{"arch": "convnext", "model": "sound classifier", "dataset": "acted Russian speech (Dusha)", "train_examples": 26041, "gain_aug_db": 6, "n_mels": 64, "hop_length": 160, "input": "log_mel", "spec_augment": false, "win_length": 400, "targets": ["emotion"], "num_classes": 4, "norm": "layernorm", "activation": "star_relu", "mlp_ratio": 2, "layer_scale_init": 0.01, "inner_norm": false, "subsampling": 4, "layers": 6, "width": 256, "kernel_size": 5, "loss": "cross_entropy", "head_dropout": 0.1, "init": "orthogonal", "residual_init": "none", "optimizer": "muon", "muon_scale": "match_rms_adamw", "lr": 0.0029, "momentum": 0.95, "nesterov": true, "orthogonalizer": "newton_schulz_5", "adamw_lr_other_params": 0.0023, "grad_clip": 1.0, "steps": 15200, "batch_size": 256, "epochs": 149.4, "lr_schedule": "cosine", "final_lr_fraction": 0.01, "warmup_steps": 450, "weight_decay": 0.0, "adamw_weight_decay_other_params": 0.05}
Rows from block 3 of a small sound classifier, named by matrix and row number. Rows with one number belong to one neuron. Each number is 128 + 24 x the weight over its row's rms, rounded and kept within 0 to 255. All counts start at 0. Numbers have three digits each. After the name is the row's rms in percent of the matrix's.
After each neuron's rows are labels from the 100 clips, of 14848, where the neuron reaches its highest value: "strongest on" is what is common among them. Only what is clearly more common there than usual is listed. The data: acted Russian speech (Dusha). In brackets: how many of the 100, against the usual share in percent.
# fc1: MLP up (model.blocks.3.mlp.fc1.weight, 512x256), inputs 0-127
# fc2: MLP down (model.blocks.3.mlp.fc2.weight, 256x512, transposed), outputs 0-127

fc1.493 083:126149159122124183143127130127134120166123154075116148139095143123093112189127108145143138127139143113127125145139141145083124090154091082171141121185122176125088124122145100090087139114132129138108107128121151119125146115097159113125154142129182147161129088115119081190108123127152110115159105135122140126104159136120104145136132087110153100147120158105120139107127127097139173104167
fc2.493 083:152112125168165146124074113133080096143113140150110105099134091157139157124157117098140086155150153137142101156148129155118133155132159127114123081078111132119121116097112140132105120098131143149153145128105136122125121159166147126152142078161144137111101135162081145073158149128115104085148176109108165173139166094140126130136142162127120130125124112163168163137092152150179143159127
strongest on: emotion: angry (45 vs 18.8)

fc1.343 107:130154110100101122097119127141127130173157126152120096077114112165118132110152192101163174134124101133099123130177091128148147130131124138113128119171127151152156151125110107106130101139125163134107120113084140099141106123142129117129113135144114128154176140121184130167128157130127140156181157141108116071127125115122094129116127106171140143169115090142147124149118128139096108159098
fc2.343 104:107125144129120153069126119128139101140111139190143122132148141116161205128101097126126129168146123128140136131096130121145079132145148124124105090136092138110080115165102156141145146145133096136168176119134140151140160147134113182119157148146093111154105111128114142143148129173115157103135116108100120131132100126111134180120086116116155092093131158150092109159112110118122166145109
strongest on: emotion: angry (52 vs 18.8)

fc1.19 130:122111116108158153159117125094091113140149115157100149126123123119146142108140144119111129140139129105118193166134124072128135150160159142148146149119162157120101145134181159122096165095090097177148112146154131100125112118103135152122107129133092188163119125083138140137128148151076130163149151160105124146161152159139162124097128117116076142107115125120116130150126125082097125147124
fc2.19 119:153161142102104089100141105101065154145142199136116109128135169139092137120089152107150141149178149148130098140139153133124083179126092108113084157076133134132153128171140142150123114114102109130099140123155110121169081114122151107133119156129123116118144132161129144155126123151115122153086143144128136178139140107105157125116123123149121098151145069122159115075145118159129183122121
strongest on: emotion: sad (58 vs 27.1)

fc1.477 116:117113080114088136104147132114148126140139126110136139109118142142142124131142146132135113175115104179075123146143116154140135116125160121105149111151150145138129079091148145175097122119148104131124154090121152147138123102126128096108078074118143196131147154134135115121096109135120121156109135075122091136116104158121140132162142119143181123123112132136137102155102130110171151157101
fc2.477 105:125114132113119111145148160075118112151118135111190153147124132128154115151128148136162114124079136136109122157138126128108125136118130145135134162148080167117084141124123150129086130115130139085147120095129122104139081104094146157140106113130139190153086132121118129103109117153150117140096138164116099125121157115159157127119110126085145127136120100159093181146109134136148126128129
strongest on: emotion: sad (66 vs 27.1)

fc1.372 132:132126093139118129130097123130118193118152133121130101145119102143160160126151152115129091152173156114138109136170117097143111127103138155146099119138096112138121155152118084085167152157083162100143098153107126081073115137155104134093141074139093117148105160137133136154144135158123128113122121150166136137114122150129114128092161095093120148115109137108101130148123132120127136081142
fc2.372 113:100109133122127110128077140141148146091146119176133125186134105113130143122127124154118094164103146151124112137156142127139136158165092103138172135116135144112138127111156123141157130137139105065143118142116095139093153139118116144126098170135120151085108110138111164140131148134135122146098119119139125127119090140118127140137134123106151146119123113143084089141161150106109127105141
strongest on: emotion: positive (87 vs 18.5)

fc1.390 126:144106164124111090129146126116111112088174114152170179126121133128172135126087145121130153132085132144150142135124159117126127149150130117143077142137123123128130133115161155111101086089161133149152182108159129113103117161125137119129122101103144147143141156092144077140168128125119129120102135119116103126128078166138126120134144103105156105129127088150168126088129128158103161103085
fc2.390 112:155142149154133082104113162110125134147134104111156191144182125126147085152072146114142093130124131120134136130170133113098077154125159145105096151119126138117108110136112132093071142160135105172111104121168105115123095139109125137137128183126099123169157115081129104106116169134145108087105124137149137117164177101134120109135148138152095105099110178128133142063109090131111136117127
strongest on: emotion: angry (75 vs 18.8)

fc1.17 107:121091120117134104152109183117140119102130165101120145130174138131077132126184098136096132148138129182100086122149113096132150131153109107110107097159094138102122126153109124102098102121164145111123159110098127138095129174141148111104147101138111128125151111129124130141137171091112153137117127122108110109151161126102099127088104132156081152156123139146081181132162132120155127167155
fc2.17 108:156140090128124129093137148131150118102137132130116090164150102111107146129140107145129087100145148142156116134178106107123139102163141109098143137126145135129131154117127145113143131171143095085173136164126135165141121120109131126120135078118104118131127097086119106060099179094126135125114137123153157098123150154158127075113085183105140128128124129154162126130124137188142126123148
strongest on: emotion: angry (63 vs 18.8)

fc1.22 084:117109109103124138144180130149172129107096089100156127125152118173112124131139138075083104156167140131130114136127137122116139107145091085158133144110127107146101119174131126100162126186163184108120138106084078137111084142153108155106095156141136173098113142134157112129155091165141154141115084160171133051168145085139133132128126080122154112165118154122159117116131107160161144139120
fc2.22 082:124151129125142124096142141147130158085127138143104099055148136154119106113129170085122193107165136149112144098107153128134110154111134140110114162143097135145123129160119124155148147147103074170128146116136112164104096119117106131165127116142105133124125195123116151120100133160152099156114096123127143111146154154118124154123113138148104147116097158155108143149163111120160130133133
strongest on: emotion: angry (54 vs 18.8)

fc1.194 132:117107157124115116093136145136095111144139109080166108132122196148072121145125126106074125138144113107107120111117138123126125119115087104107145154164193090147125112148132096133155136077091108133160153156188103137130146141109135127193108151120117125166140112135098122115114125124146141120138130188149130094126144130135104132122111125133157135071154161097130141152109155126140091148105
fc2.194 121:160174117118158117125180156124128103162121158142087145107168118123142100132112164173132146145124130108144159105110145104105076114116126148138116127138114118132155106127108109141123123158128146117110075095100087126128147087088121142132118133148081129140077126130123131141110168116098136084112124090121135105140096135117126120162118134135202110085132124128113146159140133103152144127096
strongest on: emotion: neutral (61 vs 35.6)

fc1.54 116:103117159150110155108125173120123123134117097178139157153140112150162112108130170158142146141105110113130157134120095105115113099105149119129124109102087124100145134142126126100139129131112126128115134124161127120142143120179127121144140133143138100107104145140093160189148136115119139155159168150126114143123105130111145135121087158127141157085150145139117140121156109120078130108132
fc2.54 109:128086173134150162155181112144111141132161118110137122159126149108121163124125151107124112139139160153103125156097078153106137159126117110112086154107142118139146117133148116108120120151147122106095124172114177112138083066114154089121131141112119111139142162107157130151149128089094102125148122124119131147122121164099148139162102140161159167129132105144141172125164100123092121145104
strongest on: emotion: sad (63 vs 27.1)

fc1.8 127:125154131100131098165160127106178119220112170057149123115114114146100100121125151136110116132139127163129112121145143121122121125117136120117096135158057145134105131106075130141124107132132177130099148122103151127146145118139092109138131085109146163150108115132128119121121115142113148129140163174190153132122125159121094130104126108116113152088133095135146186108126108127099150114140
fc2.8 116:170157134140073144146147115132153145176126138143139172090159119135157109172123118139128105123121109135152142115097130114128156131173133102144172096130152119148150146160177115114129157101147124092162100114153161146147149149161148142117143125155104148090098129136108152116147115147166115132125145162164130132128093125179130123157131137132159143094140153132108085098140105121169114127109
strongest on: emotion: neutral (61 vs 35.6)

fc1.382 085:121153152093122118118135107127151147127110147133122128113141171099133135122161162123138101111145140148121136157125146129158118155120069111055185120137124130108128161141151164117154131121105133128084130137146110131117101103126113135084167150112131102168165125164125132172125115139147124098135086130143114130063142133097094129132146164087163066104114137135134165138118108100174169154165
fc2.382 077:116104110157109137174088133159154148116133179132141112106117129135125115138131141106103174155137092122145130128142146169131127155142128108113070105135137138137105146088091091089097097096163140193114130155122130093142151150120132095126164104108123134122136128132143122129163155137119195099136111139162132108075137106148145157147109146101159121151132167142142187150113120138147134103120
strongest on: emotion: angry (40 vs 18.8)

fc1.33 130:178143136114145120146162125117102121110131144100113113130113136113137183154128144064117110164118093141114141136197129148117106118068142126133105077118150164103113124121111121114124137126142124140113099147141129108098161128142104126153155069136104095110156106065122144140108113110163084107155126159132184066148109164122093133121165092122128160152170131137076147139095109156139142093117
fc2.33 119:131091069151125125138120145131118140139155128142116120142145127137094129091114103154118156119121125132110091137138125147178144171157106030132181176189095160135131136157111165107095127152185152119152125154154108125135128149121109105133117142107156127112136163105125162162140150113113150150151122105181093116163121130105122150132171154143121130123127144123090126131127160149140140165079
strongest on: emotion: positive (85 vs 18.5)

fc1.210 111:093117167138122118131141171107163132161136125113102121115084138139156114123116135087087115121099148125131113130141175139143163144131111123132151133135126084081109135152131154127096187147124126096145112130109124115073141164109151112114102133099089114144105110102121143131091151123139143124117154140118136137164139160155132154149161133176112111068126116132102163181053169152119169087118
fc2.210 114:160175110180111107151125137139099169130143123147102161069089117108175118110162138098154136137116157076106116153135112105176125129204132100131151092093138110145134140117116133140101164094112118098146100142140122077091158080114105105163122127104133126129120118120123115115097146156117160105135116100104155123154134118166117155109129166075132104132155100130098084171162090108133170129092
strongest on: emotion: neutral (63 vs 35.6)

fc1.421 127:130103068140105130155107105166063138179155152141136108094101099106136135106152180182117156133134107142099125094145160100145133139125138117151116127112104160113126124088116163114107124104145152131083112111119097122109136126136053134147121126118119127093108169155144145129110190082168122147132186157111114113123153149145107131132134146132130128144120094132124165146137145139135091139128
fc2.421 125:112117166117096134135120097150122137139101108130110116157176131125130145115169105092143118142131118128120142110145120091109145133135126122141112090100157189113109153143115127130140171123160155154127137153097139072131142113134115138124156139127150092082121119145108156140144180110126125122103101097125162111132086087122115142168118092131140108139127133143119132124121135103136171088162
strongest on: emotion: angry (78 vs 18.8)

fc1.169 112:125170118152102151107106119108109122148163123121123132107142127099127122118144125129098084101125157125172164179114100127107140149133117141153115117139118090150132126167138137137128128151095150134130147099114162103149108139121135124101131121114105152136130161137139148138131143137103161142161104111128147150094196118131121102136117167158147133139112152141156110161178144130168121183140
fc2.169 101:137130092108116137163169124129129154118124130155134148134157152151119122127135145107136110113137119140162153152131063158148128142126099164092161138140151188180132120138151139066148087183130131143137151114131153126147110127106086148147152114119181117111132125097102113099104102121126155136122124119125155073080118151116078131150120129098146102118140186141104101173175131130134103101161
strongest on: emotion: angry (53 vs 18.8)

fc1.93 103:147121159119129166129114145162122119168134154091094108130116112101145122153125121149080137160127151125150123145137103120118177079123089153142155138099136201119078067116145145153175107151114085106119156135108142105149116158126156120126105100156108137122141170116141135116117159105131112101148107094100125145112125104086086105152116106128087133139140105099143075146102123132085158113156
fc2.93 098:085152123166160123067132121134100154121124117102085133175138132160104128102143162110120146129139102109119158132136146128117136210127122100162149105117116158113107122156111139126101179122138112115189116114110123169120155054169158111143123142155132128140145145176126128108118111118120127091112113132139151145084131110076129130134111136075113141158113145168112108124181164151123155137126
strongest on: emotion: angry (49 vs 18.8)

fc1.257 117:087108112111120133131143131159145079121141101130142154147111117117112102124152084173178137111139129144088096097132121091133188087112124149161115111147138139156141127133140148086165105153142126093127132158138123145159125116141118136125128125131197143121109126123100119126146118096133134140114119152097140101161134145149113141137133077138161083103147135140141107132140180143143124145102
fc2.257 110:116125146111095143130143147127091134171084146140149139157145126080119114100109154138160131115113144159144095122116138159119103187103134172157131163159131119140090127144164088150133114147135126102155107144129130129115128175153152140162121167135131137139149163119131116157158122134115119135110137156121133089123165108134138138169128093043155122147183096133128175164176126160095125115157
strongest on: emotion: sad (93 vs 27.1)

fc1.307 109:135142146086170128140134173063090097104111101105131149153092153091144113110102067138179145094120143127122129168168169144134092152133156126155114113126105126097135130127121146163140113129107142170136134067126130135092105152133128145139118129117125123130141128128140099119140131113124146142136109181110130107073158078137119171158133077136147110139148130083136147143133097107118140140071
fc2.307 110:153112149153159122142091130129128156082118165141120138161112064124131125124101126088139106147137144132095128148130151137108121112118122139175153162119176144115111105110102139173106132156155148097095145088144165140144102103158145118109118112146127131129134137099162102103115089140144124176147118114102137150108073079143115164130119114121092141122132103125117082147090104116161171134114
strongest on: emotion: positive (43 vs 18.5)

fc1.252 099:124124103197091147142183130131123123086134119142082157153127151191100100153137122152156113095147155132113169117111140113139157146143151147160120147154093132151099138126118170099085153140145142111141108148131150115073132121137084145148155146184101137090113167129110109153143142136102098117145131080142172106168145125104122146112171155112181130147103124167107131115150153116121132114091
fc2.252 108:125118154132090142128108133128128104125171134132129106136158152105127141095196154129129153097094086131127165093150092171158159110120141134109078109118146126115100112127145140151147143143087120149152165104104095130106113130130143128135123120145123109126109158118073147096088115131108141044188117118120181104157134122115139144139103148141136098110126159155130185116138138175084107170095
strongest on: emotion: angry (44 vs 18.8)

fc1.300 121:145143125107125124152152125129099157125131130117104167087156127112169154139102149139153097123096124113141163165124138122102121163111139145125125159107084067167128119158161149124137104149117099130141117169098112108165176117127131110105135148115172128109135118125113098120132108108128159087146129116094147117170125111157139143093136155157182095144140139148120124099160105156102168136101
fc2.300 112:120111133157106152144161129116138084164146149085126128173137149114141182136108135116128117139077114100173148114120128104086124119116159116127133132122134173117150102153113101108091123116149147172119151097139177130155106143122124102141137120144125166190129113153140119165131126103148090152153106102145144128121152099138179164113134170100121162112092204141134129126124120095162139120157
strongest on: emotion: angry (58 vs 18.8)

fc1.198 122:118143136128145077118110145150122142050105114075145131154087160130118140149097097154124106097108123140113141128107124176107133120151111137142086135109067140153133136121130102144144150176103091202135132139133167127101098117133114113174157125131140116121143131115114152144138162128127097133157068155141134148147163100122115125136139140116118132122128146166138088119115117100095111108171
fc2.198 115:143158140128140175098150127121152150173132124144126134126115125120147164147151143142118146103102141165130136152144091090105124095103135122125146131117118118125142126147114159140130116074119144159122126103172121119129130133138181155075115095141124142127141196181164117096163088148167108123114118122142117143093101133117150137141102102130114145180133114126084145137137072157131134137158
strongest on: emotion: neutral (60 vs 35.6)

fc1.88 127:131199158103141118115109092144110144095119094174120131151123147124131142122132117172088101162147116117124143200122141122126121101138146133144110148097066168172103129140108137093117111149112101148164121121126094110143159114122150111154129113139085175110154106142100125138104129108175121093129186156121122117113104152102135156121114151143161116149128126118142144112144137137104169156096
fc2.88 112:105146134140072091131097111105095142086105108129146117122129128100130099101117089157146137131135111126139142162100157148134147099119115167151122091136109060131120131153133150143129152128127129091173141093097153127098151105103125146113121105083146137119117122177181121121130171110121132121101132069074145170124154121098142136115134113108153134112118103120128115101147149138102158092119
strongest on: emotion: neutral (69 vs 35.6)

fc1.338 103:119096121080107114149129131166091098142128111144144090119112122156089141118143113128115105117159121163138148114138165097150103146128127142116132149110155165133133148123126136123066115102122131176091103166114125168118129113165117149151146111129114095117144143072082088089136152152157100137082131110122148144136129120143090161122131170169115167148138123144167098136144109116113160140114
fc2.338 100:077138086137145117120147139130086135105134137134137117179151139172155158154162086104145137136144104148107161102178099137136087143132119101118109086153125146104138149100119113107119122167135108107157152082164109154138106183116123058163148141169101124125116141156106090155178132114135126138079103119139131093109112127149113176133154165146140126139118180109108186122116114169150118107108
strongest on: emotion: angry (42 vs 18.8)

fc1.63 112:131126092118127131140140131123052137158142105188155093141106150133121148150068138138130092166138112090123126150114156098134123133166119155139113139105134134109158138135119165089109123138126141105101138150112114122163106154133113096146175104137127124168123137116112158125158126160187122122122125110125087111120103147083090098153135139191131154124170085102144126110114140173126113138118
fc2.63 109:106129116072143176125131099161135100162079157116137154093170173160097118134141134106113145140124106124150154135147137135105111159153140136142148130130151169074140127113125152188129160122128120157138145097132098133087129138181128142129179100138122180122113139127103115113151149160119131175135160163147124147147199103148092160078109140112137101125117167075137109151166113129125083134145
strongest on: emotion: angry (82 vs 18.8)

fc1.136 074:109067144109143120142123152117140109113139128105071099154133141126182104130097149129104160108146115168086127146134161077149108105096148123127131087125165151167112110073116107147123131117153130137142132105120097145162095118107130157154101141122134104164143107147116098066093119129150100118115126119155162121109144138133120103129151115133152096166135107135148152154130138200143097085104
fc2.136 084:185142143161160116147164134149156137124122150112123155137136121104146109146111143171119122135145157102150111091096174090180151126164127095159165131120144132109176153088114098140088137116131088155126115136123131088105131120104130114134128122125150101120127122068153141128120144130119185153095124173124104105123164122108115109126117138131098120117134128131149134136153144118116178091123
strongest on: emotion: positive (40 vs 18.5)

fc1.387 109:152093087136121118098128139111160119142147123162125107115172116148154166105092151157137167154102146168113157125153159105122136132117133141114109067129152151115173102134166112129124127125143139134129147108113137131150119095154139118094112104106159112149134147121116082149125122082112134076150135099118184099115152118110133169110114137110199121101121128099107097157092120151135160140133
fc2.387 095:092124133127162148121133134121153119106147123137163123153095178145148135158133130137116105113133138134111150078131144122109096151098124110134138163092091150113127132128150144141101147139110144139148157126123155121124163145125111139155125142142141181152104137084152128144151146178178130123127145123141083108139119172118120118129092168114143171123122106135120163139138134126103149128171
strongest on: emotion: sad (69 vs 27.1)

fc1.197 096:142179119140126144153108166139121127108162175117128142136085117131075105168155134111105147165083084137140152134102142147110102157139125152129137146135119137164133127123119120120185139136101113101165185150079108093086150098131094136146133110145151102117130128117111134163104131120167165114119167096120120102146094119143075153096141094103083097099130144140132161122173101113147154162113
fc2.197 105:081149108113156131160152118168174116087088207152111103150109150128117142135102130145098142137153123108141123138124099099128151120152144141096134114142149142092140151129154144121111114117133156149109123165154146111167104157124139122148135126137130086094153132132155122170157106074120075155112124121140116126170146116123137137184082138147103126082119124161106105124104176167074157155094
strongest on: emotion: sad (59 vs 27.1)

fc1.189 123:121154116125105138129137128147115114127148143150155115142119122093150159075095160135134129080114109136107132121141102128141157154138138153105115132185167098139118084133129107113131156155080153143114106161156140104103123071103129110142135116116167146067162140064133112152161079085171146187116130149147113112098136113137132100096132120112097137153172122135161119178175124107125130141096
fc2.189 120:097123095152154101135110124111116068159194137116160173142132179102142125110155124127112152094095111125128148119090125143126134091117144161137172092151145131113112149153114139123099134103136106170141117146149185157149095119108104099130099125103157127127151113107129113123134127111176150102143117073108114076081099137157147163143120137124154091145138122158095148109160098142126138086106
strongest on: emotion: neutral (60 vs 35.6)

fc1.395 105:111115145061119099146128125152121131118169132114134099132205142124097165133139148078078149155118130145109122138108160103121134137109070097125114109122105103136152119124128117093123105148129138187108150158123114076095146121128154154157131118087152165110150090155141125123138110169115136139147185116130077111131139167107194113109141137120086171096119142130134128158080138146144150106159
fc2.395 108:145144091140164134074130092122150099152120113134149105134092104139146136093128101170113124095126066139120163137150122206125131112128089139124096134160125120160108067101126097114136131117140129094134132125128171111146102160085125144112094076122117146138112156140161096146133130158169120112169101135119105143121086120132108143108119105155118108150128104164114091132130101096173112138145
strongest on: emotion: sad (66 vs 27.1)

fc1.400 125:116144139087116132118119095143093147169133096080137103084126135117124136113082142140118156137101105151102132191134144161099097113152156148130133117116125122079123174126111113098159157149092129149045152111129123119065179148140175142101116147148115120122133116143161133145133135120154151114128113122158139114162138102158120121131135169111137108161134160152133112153124120125113191143149
fc2.400 121:126128117167107104115161114115152143105105125088088136144141131138109127093125144138109129089102150128209082124112142126153176153157104130117130125142123182125124137126177143126120125146120128122094118068140123125110089132104108129142126178146109144139122123107142142119107143156173134131144126136092094070147059142125099165151151130144153118125109115097132167125151091101123125119135
strongest on: emotion: angry (51 vs 18.8)

fc1.435 136:064156130123127133147137163141129095098119160113126096124134092099155109110135099153116118122126115133085155090180127113190119175077105109140121156140129109090141132147100162108136120135118113150119127119080146115099137161112161122171138125119151087132147096114130080110169156118167116118153133114110112126101117153161134121123170143115096123157117133121102151134170130114146167052096
fc2.435 117:120109108171126074135122133065117153160143128168096157073157118152117126100110144128152119119101136112144153133150137124118126169113126160159111088097119155161149095125119135117150129148123105098094136153126131133136123156155142135129112140139135128119135172158091134127129185130169182114097135130141139120140120084142087146126127126114116103124109097139101165141144155151119142180136
strongest on: emotion: angry (60 vs 18.8)

fc1.224 129:145148140116140147117140154113103117128109115114159149151131103183113105135101123118094121113116135149094129107144138135124123146150127081118115114149129159105118138111113126157152142234159114109118135090102127155135134102159149149159111106119143145101088093139118108156089125098098150146122145114134107126087149159113142138087163107147105121125135167131123105139145137108137097097124
fc2.224 119:140148097090124134097154101116147162102122120095173171102165155139149133136109130108099130106104128121179122164143102102137134132124136122094147138081110149131111158098142122136109138158074124159149134149125139121127130123095132165113100099154135166152118101142127080111178113118144124142109120087100126140185108105176118163111111138155112117169062175173166103061123135117154177161152
strongest on: emotion: angry (58 vs 18.8)

fc1.312 134:135151136121093144160133130109113107148124112193113127126103134134100144112089095151164107152139130125109130136136089091149114113163143081113132128065145095113143183114114112060147102173174053126088148124149111144121125127123150141141132117102130155138173120146113100078136133135104156145140151086104070120117149089119154125149087117131153141119158127162149141099096128163111144098157
fc2.312 116:125133177117140138126111124133153134102121125124142059105119090162094100117131138126146148084130148111115064116148088116164155191162090151175152142164143145118097140157123113151066129132144144137110147105108187130132174134138113120104130090111142126110124118155125107164109148083141122147107123125105118123146100133085120111112128147145138170127137155113138090105140126135121135100114
strongest on: emotion: positive (38 vs 18.5)

fc1.183 098:134198114106102108130147099128163124144156109184090122146095119135131113145146172137111163075137132144091143119115143144114129154143135148099093076143142134098132079128056125132135133090127143134146130131140154131137101112120118126144098113113077154130126168162113100109094140149182158096105137154157114140189127108134148117085144176170137140119139163097142121061093142125138138095138
fc2.183 093:106100099099128156159139127101109137170133107150114097133112139108169161139086126136134105150113133113120140146160131119103151135123148146156105115140145154096104105135143164163137132121124146106171105134120046113144125123193120147163140152093118082112102117082105134125102192107115122149089125126142131159110111152105111123124135108095113090153144140120137122165160110151106131110148
strongest on: emotion: positive (40 vs 18.5)

fc1.158 102:129160110118142139153139087121154112119166123117107109119153104140155154114109122135155128144126131138132170150165122133126155119081101183131130104137129170103095122114099138095160090106138157100129104122168086073131095101159143101151184142150135141127113096167147139158162109100121146158111071116141111118098159129132122178152099170133087078132149129124157128122134110127110119124156
fc2.158 104:103147108137160117176130121120147109118140159137130151096137131136126121125134099122137135107118176132145158151084109142147169116104160128117098151118101134154155120108115126107110169112120151148129105098109144101120129134088090103163181065131100130139118123098145113115125131160102165155125148122106105105135142140112127116139170126105152129088121140162121087105144129134133168118108
strongest on: emotion: neutral (60 vs 35.6)

fc1.201 095:138099115131154099107100124166111168118167121122125119113142158138156126110113104105115173146155105117151116107135174126155095159170131092096056145133128127154111126143153175123144137127153118128159144147152146109098080132096158125104099144140143162146176120098146109115091158128128149139131120144127104096167115105126111147091123153097163126119101120112088129138176116130119148133095
fc2.201 097:082131111152136122155125177136121102144183126122102104111137101137141124151111152156158106113077114133152126161173157106102106133112110122147129097125102122171118147123112137130076115099123175159100108076150133116108095118145162123112174128093165122138140141090137139139120131156146124157157105143098159119148154182108132096110115145086119146097122116118144120125127092104148130169111
strongest on: emotion: angry (43 vs 18.8)

fc1.243 094:140125130110135119129137120116086125086139101143133141110133096127075172134101126130138150093123143115096106096129138112103136118158107133151111135145122117128132096087067077125105110089115099120137126107139123120149118117119118140078128125112161132125154123130176127112121138106136134125122046101166112184149106107097083178130147125123129128110121141117157163111139136136143129120086
fc2.243 091:141090107109123101110125061118130168092122167118095131093142103150093124114125139135139118126146106121137147103128113081136131136142139163121158105107098108137114147148129120147107109144171133109140142143148108113168083177125150081131122157119119135107141086086147135125118111124126061153137135123133112114129126161155146147164097137118104130162131116164131090111142149129133093166112
strongest on: emotion: sad (58 vs 27.1)

fc1.111 107:114139182101137126124117141135148137125107109114098152118131193127115120075109107148131148150139127160149111097125119139163164105135092115186063137127143124140119109125161136133147135188124108143128168133115145100110090127154154144198125107142133105097123121125131130134149087139128150101149081156095112095102098144115131104129153067114075056112128118121156105122107127140108147180121
fc2.111 102:096127134129114137136179096147122140121125090157160106123142178124070166112068122113133112112135087098134131112153103098115160134074079161084061147110155132112112094148113129112116158133146142132107090123100102130156116122122156106139107148131111166121148108169159106159147153126177086103115127138170094149157158134127112148139124126175126108110140169137148148092152130141132155121128
strongest on: emotion: angry (44 vs 18.8)

fc1.192 125:093090144102091116172107138120087128146110171153136149126122139120155125152152127158131124141151125134138115106094188118126131091122155104123109152144098139095147094150123124137109120137158133137110153137100109101154130148142124107164099109151109137131120094161117081111122119121112127140150106148128114127118164138122134165170158146137101073097101140140094155115171159146112120129114
fc2.192 115:139099123150099174134126104135153148128143101081113077153132143089117157148138118162121089120081128101105115118089109135123132084139135099155135094164107124144120099088133104114182135172123123115092145101162114140161128158108158133141145097122121123161128117122198086122128099128114110123165149127109097123148170090127105153118130118116150165101124143128146092129137127135135178126126
strongest on: emotion: neutral (62 vs 35.6)

fc1.329 066:116102116164118148140095112123115120118119163113108173109128092140159123102137124171129120162110115144152161129115123130166164152167128118074168132127114105118125134138157100104152123118158115157133088107112106166124134163088133116083109079118171147118109120169105139155142175109148106114158122139150106126163136172057114140129129094144146127167129110118110131104153195135113117123116
fc2.329 067:135131170116171130153073152144157123110131104150138122156086116154109090088172134164103088114110142139163138134177155113042086152132122116148098135171129120102142144090146107144163129181144142107143119180135115168134140086119131122067111090148171150112121125110137136148137141129099124151103116129138085155094122136143140103168123126091153117103145129119161143125130141127136140137101
strongest on: emotion: positive (42 vs 18.5)

fc1.465 111:120143128161149139104158156098154138111094105156090135125153105153150124122101148127117112103099100098148099081122135104097117123169089110146149108145116137184119163128099159145109155086135110135105152120103161121148111115138165132144123128123119142088124102139108118125122162116122130131125086128149142116137138123111129151127124117120139150085168102162122112116138110135181127160120
fc2.465 099:119100143149164138100136133125082123146103119182132158109120096128147097157113143138140143122103113113157118108182112117081132121121103134094082107122148174188103137126117146129112117177110130138142139204137125115110133170145120126127118142129128121109152061113150118173094154151134140121132106131099135127125103139105125153146154112120116100150099084077137158099120141139116133105138
strongest on: emotion: angry (53 vs 18.8)

fc1.297 108:120118140105129078136134131145152116128128111124137132155155146136108129187108125121136120133151162105090093163152106064150105138116136174137137129147062083130089117123114122148166116159156167131120133101126100129095135153117087141077105112125162125133087128153125108134150152145113130185131135147121107121128152118162148135159157130139081175161138134121128076161136127108134113100135
fc2.297 100:124092154138136062133133127099093144108128167115134125131174159121155126175126089117145143209119145125083159141165116143121138182123162145135108188159153152116122064148127108131120138103147146134132116103105174124136141157127148129144161166117142090138162124150128143085161154189127123161105145114164116147140131123169099106121111135126084136092171145118158150135136094131131121165155
strongest on: emotion: angry (49 vs 18.8)

fc1.241 137:126127086117185144147151142127110131121162165103107131129167158099090136147106093111110108134171110134125109166134135122126150142149158144148112144124095122118111096149149122113139097115115124098106144128110119119164172113176145154098120113100167178149133146112102156115109142134144148131109107104117130093137155191118118115114135124143103134102097119140129137113106132102073101073121
fc2.241 125:114145108115165145081112128115140067146098133118118159139131099090145108138124140104162146129172129101133141077120131125146113106123137075127124108110130115146130116089107135122128155141088074146112148114144147161132175137154131130105161146122111148173124085140196112129122106102128131144172145132138110161105084096159157098183133112108122159084141107100087172120128074104144127082168
strongest on: emotion: neutral (65 vs 35.6)

fc1.255 106:145132186098106128129095120124147119135092162148143127091112137131119154134136122130125138094136125105143084116181148119095133116104095099112108106110094103119138112170135103143155121143092140099126153166137129107069109099124124134136144160106094088153135107142138096078133124122074099141111130148141113120130115149140136119084147119120129117059110119141089151146143120144119080126124
fc2.255 098:107140127140097099172136159126129144110124156105126141138153103130138167195152129152117131136140142105119108138132115153169175110134154127101107119097165142079087135128140122129125126135135121162140137103107134153124153115162144153109175180111124147107130082121142121127134175158146134111117112156108079117126123138130117177135104093141111104134147140069126164129128127152124094128150
strongest on: emotion: positive (73 vs 18.5)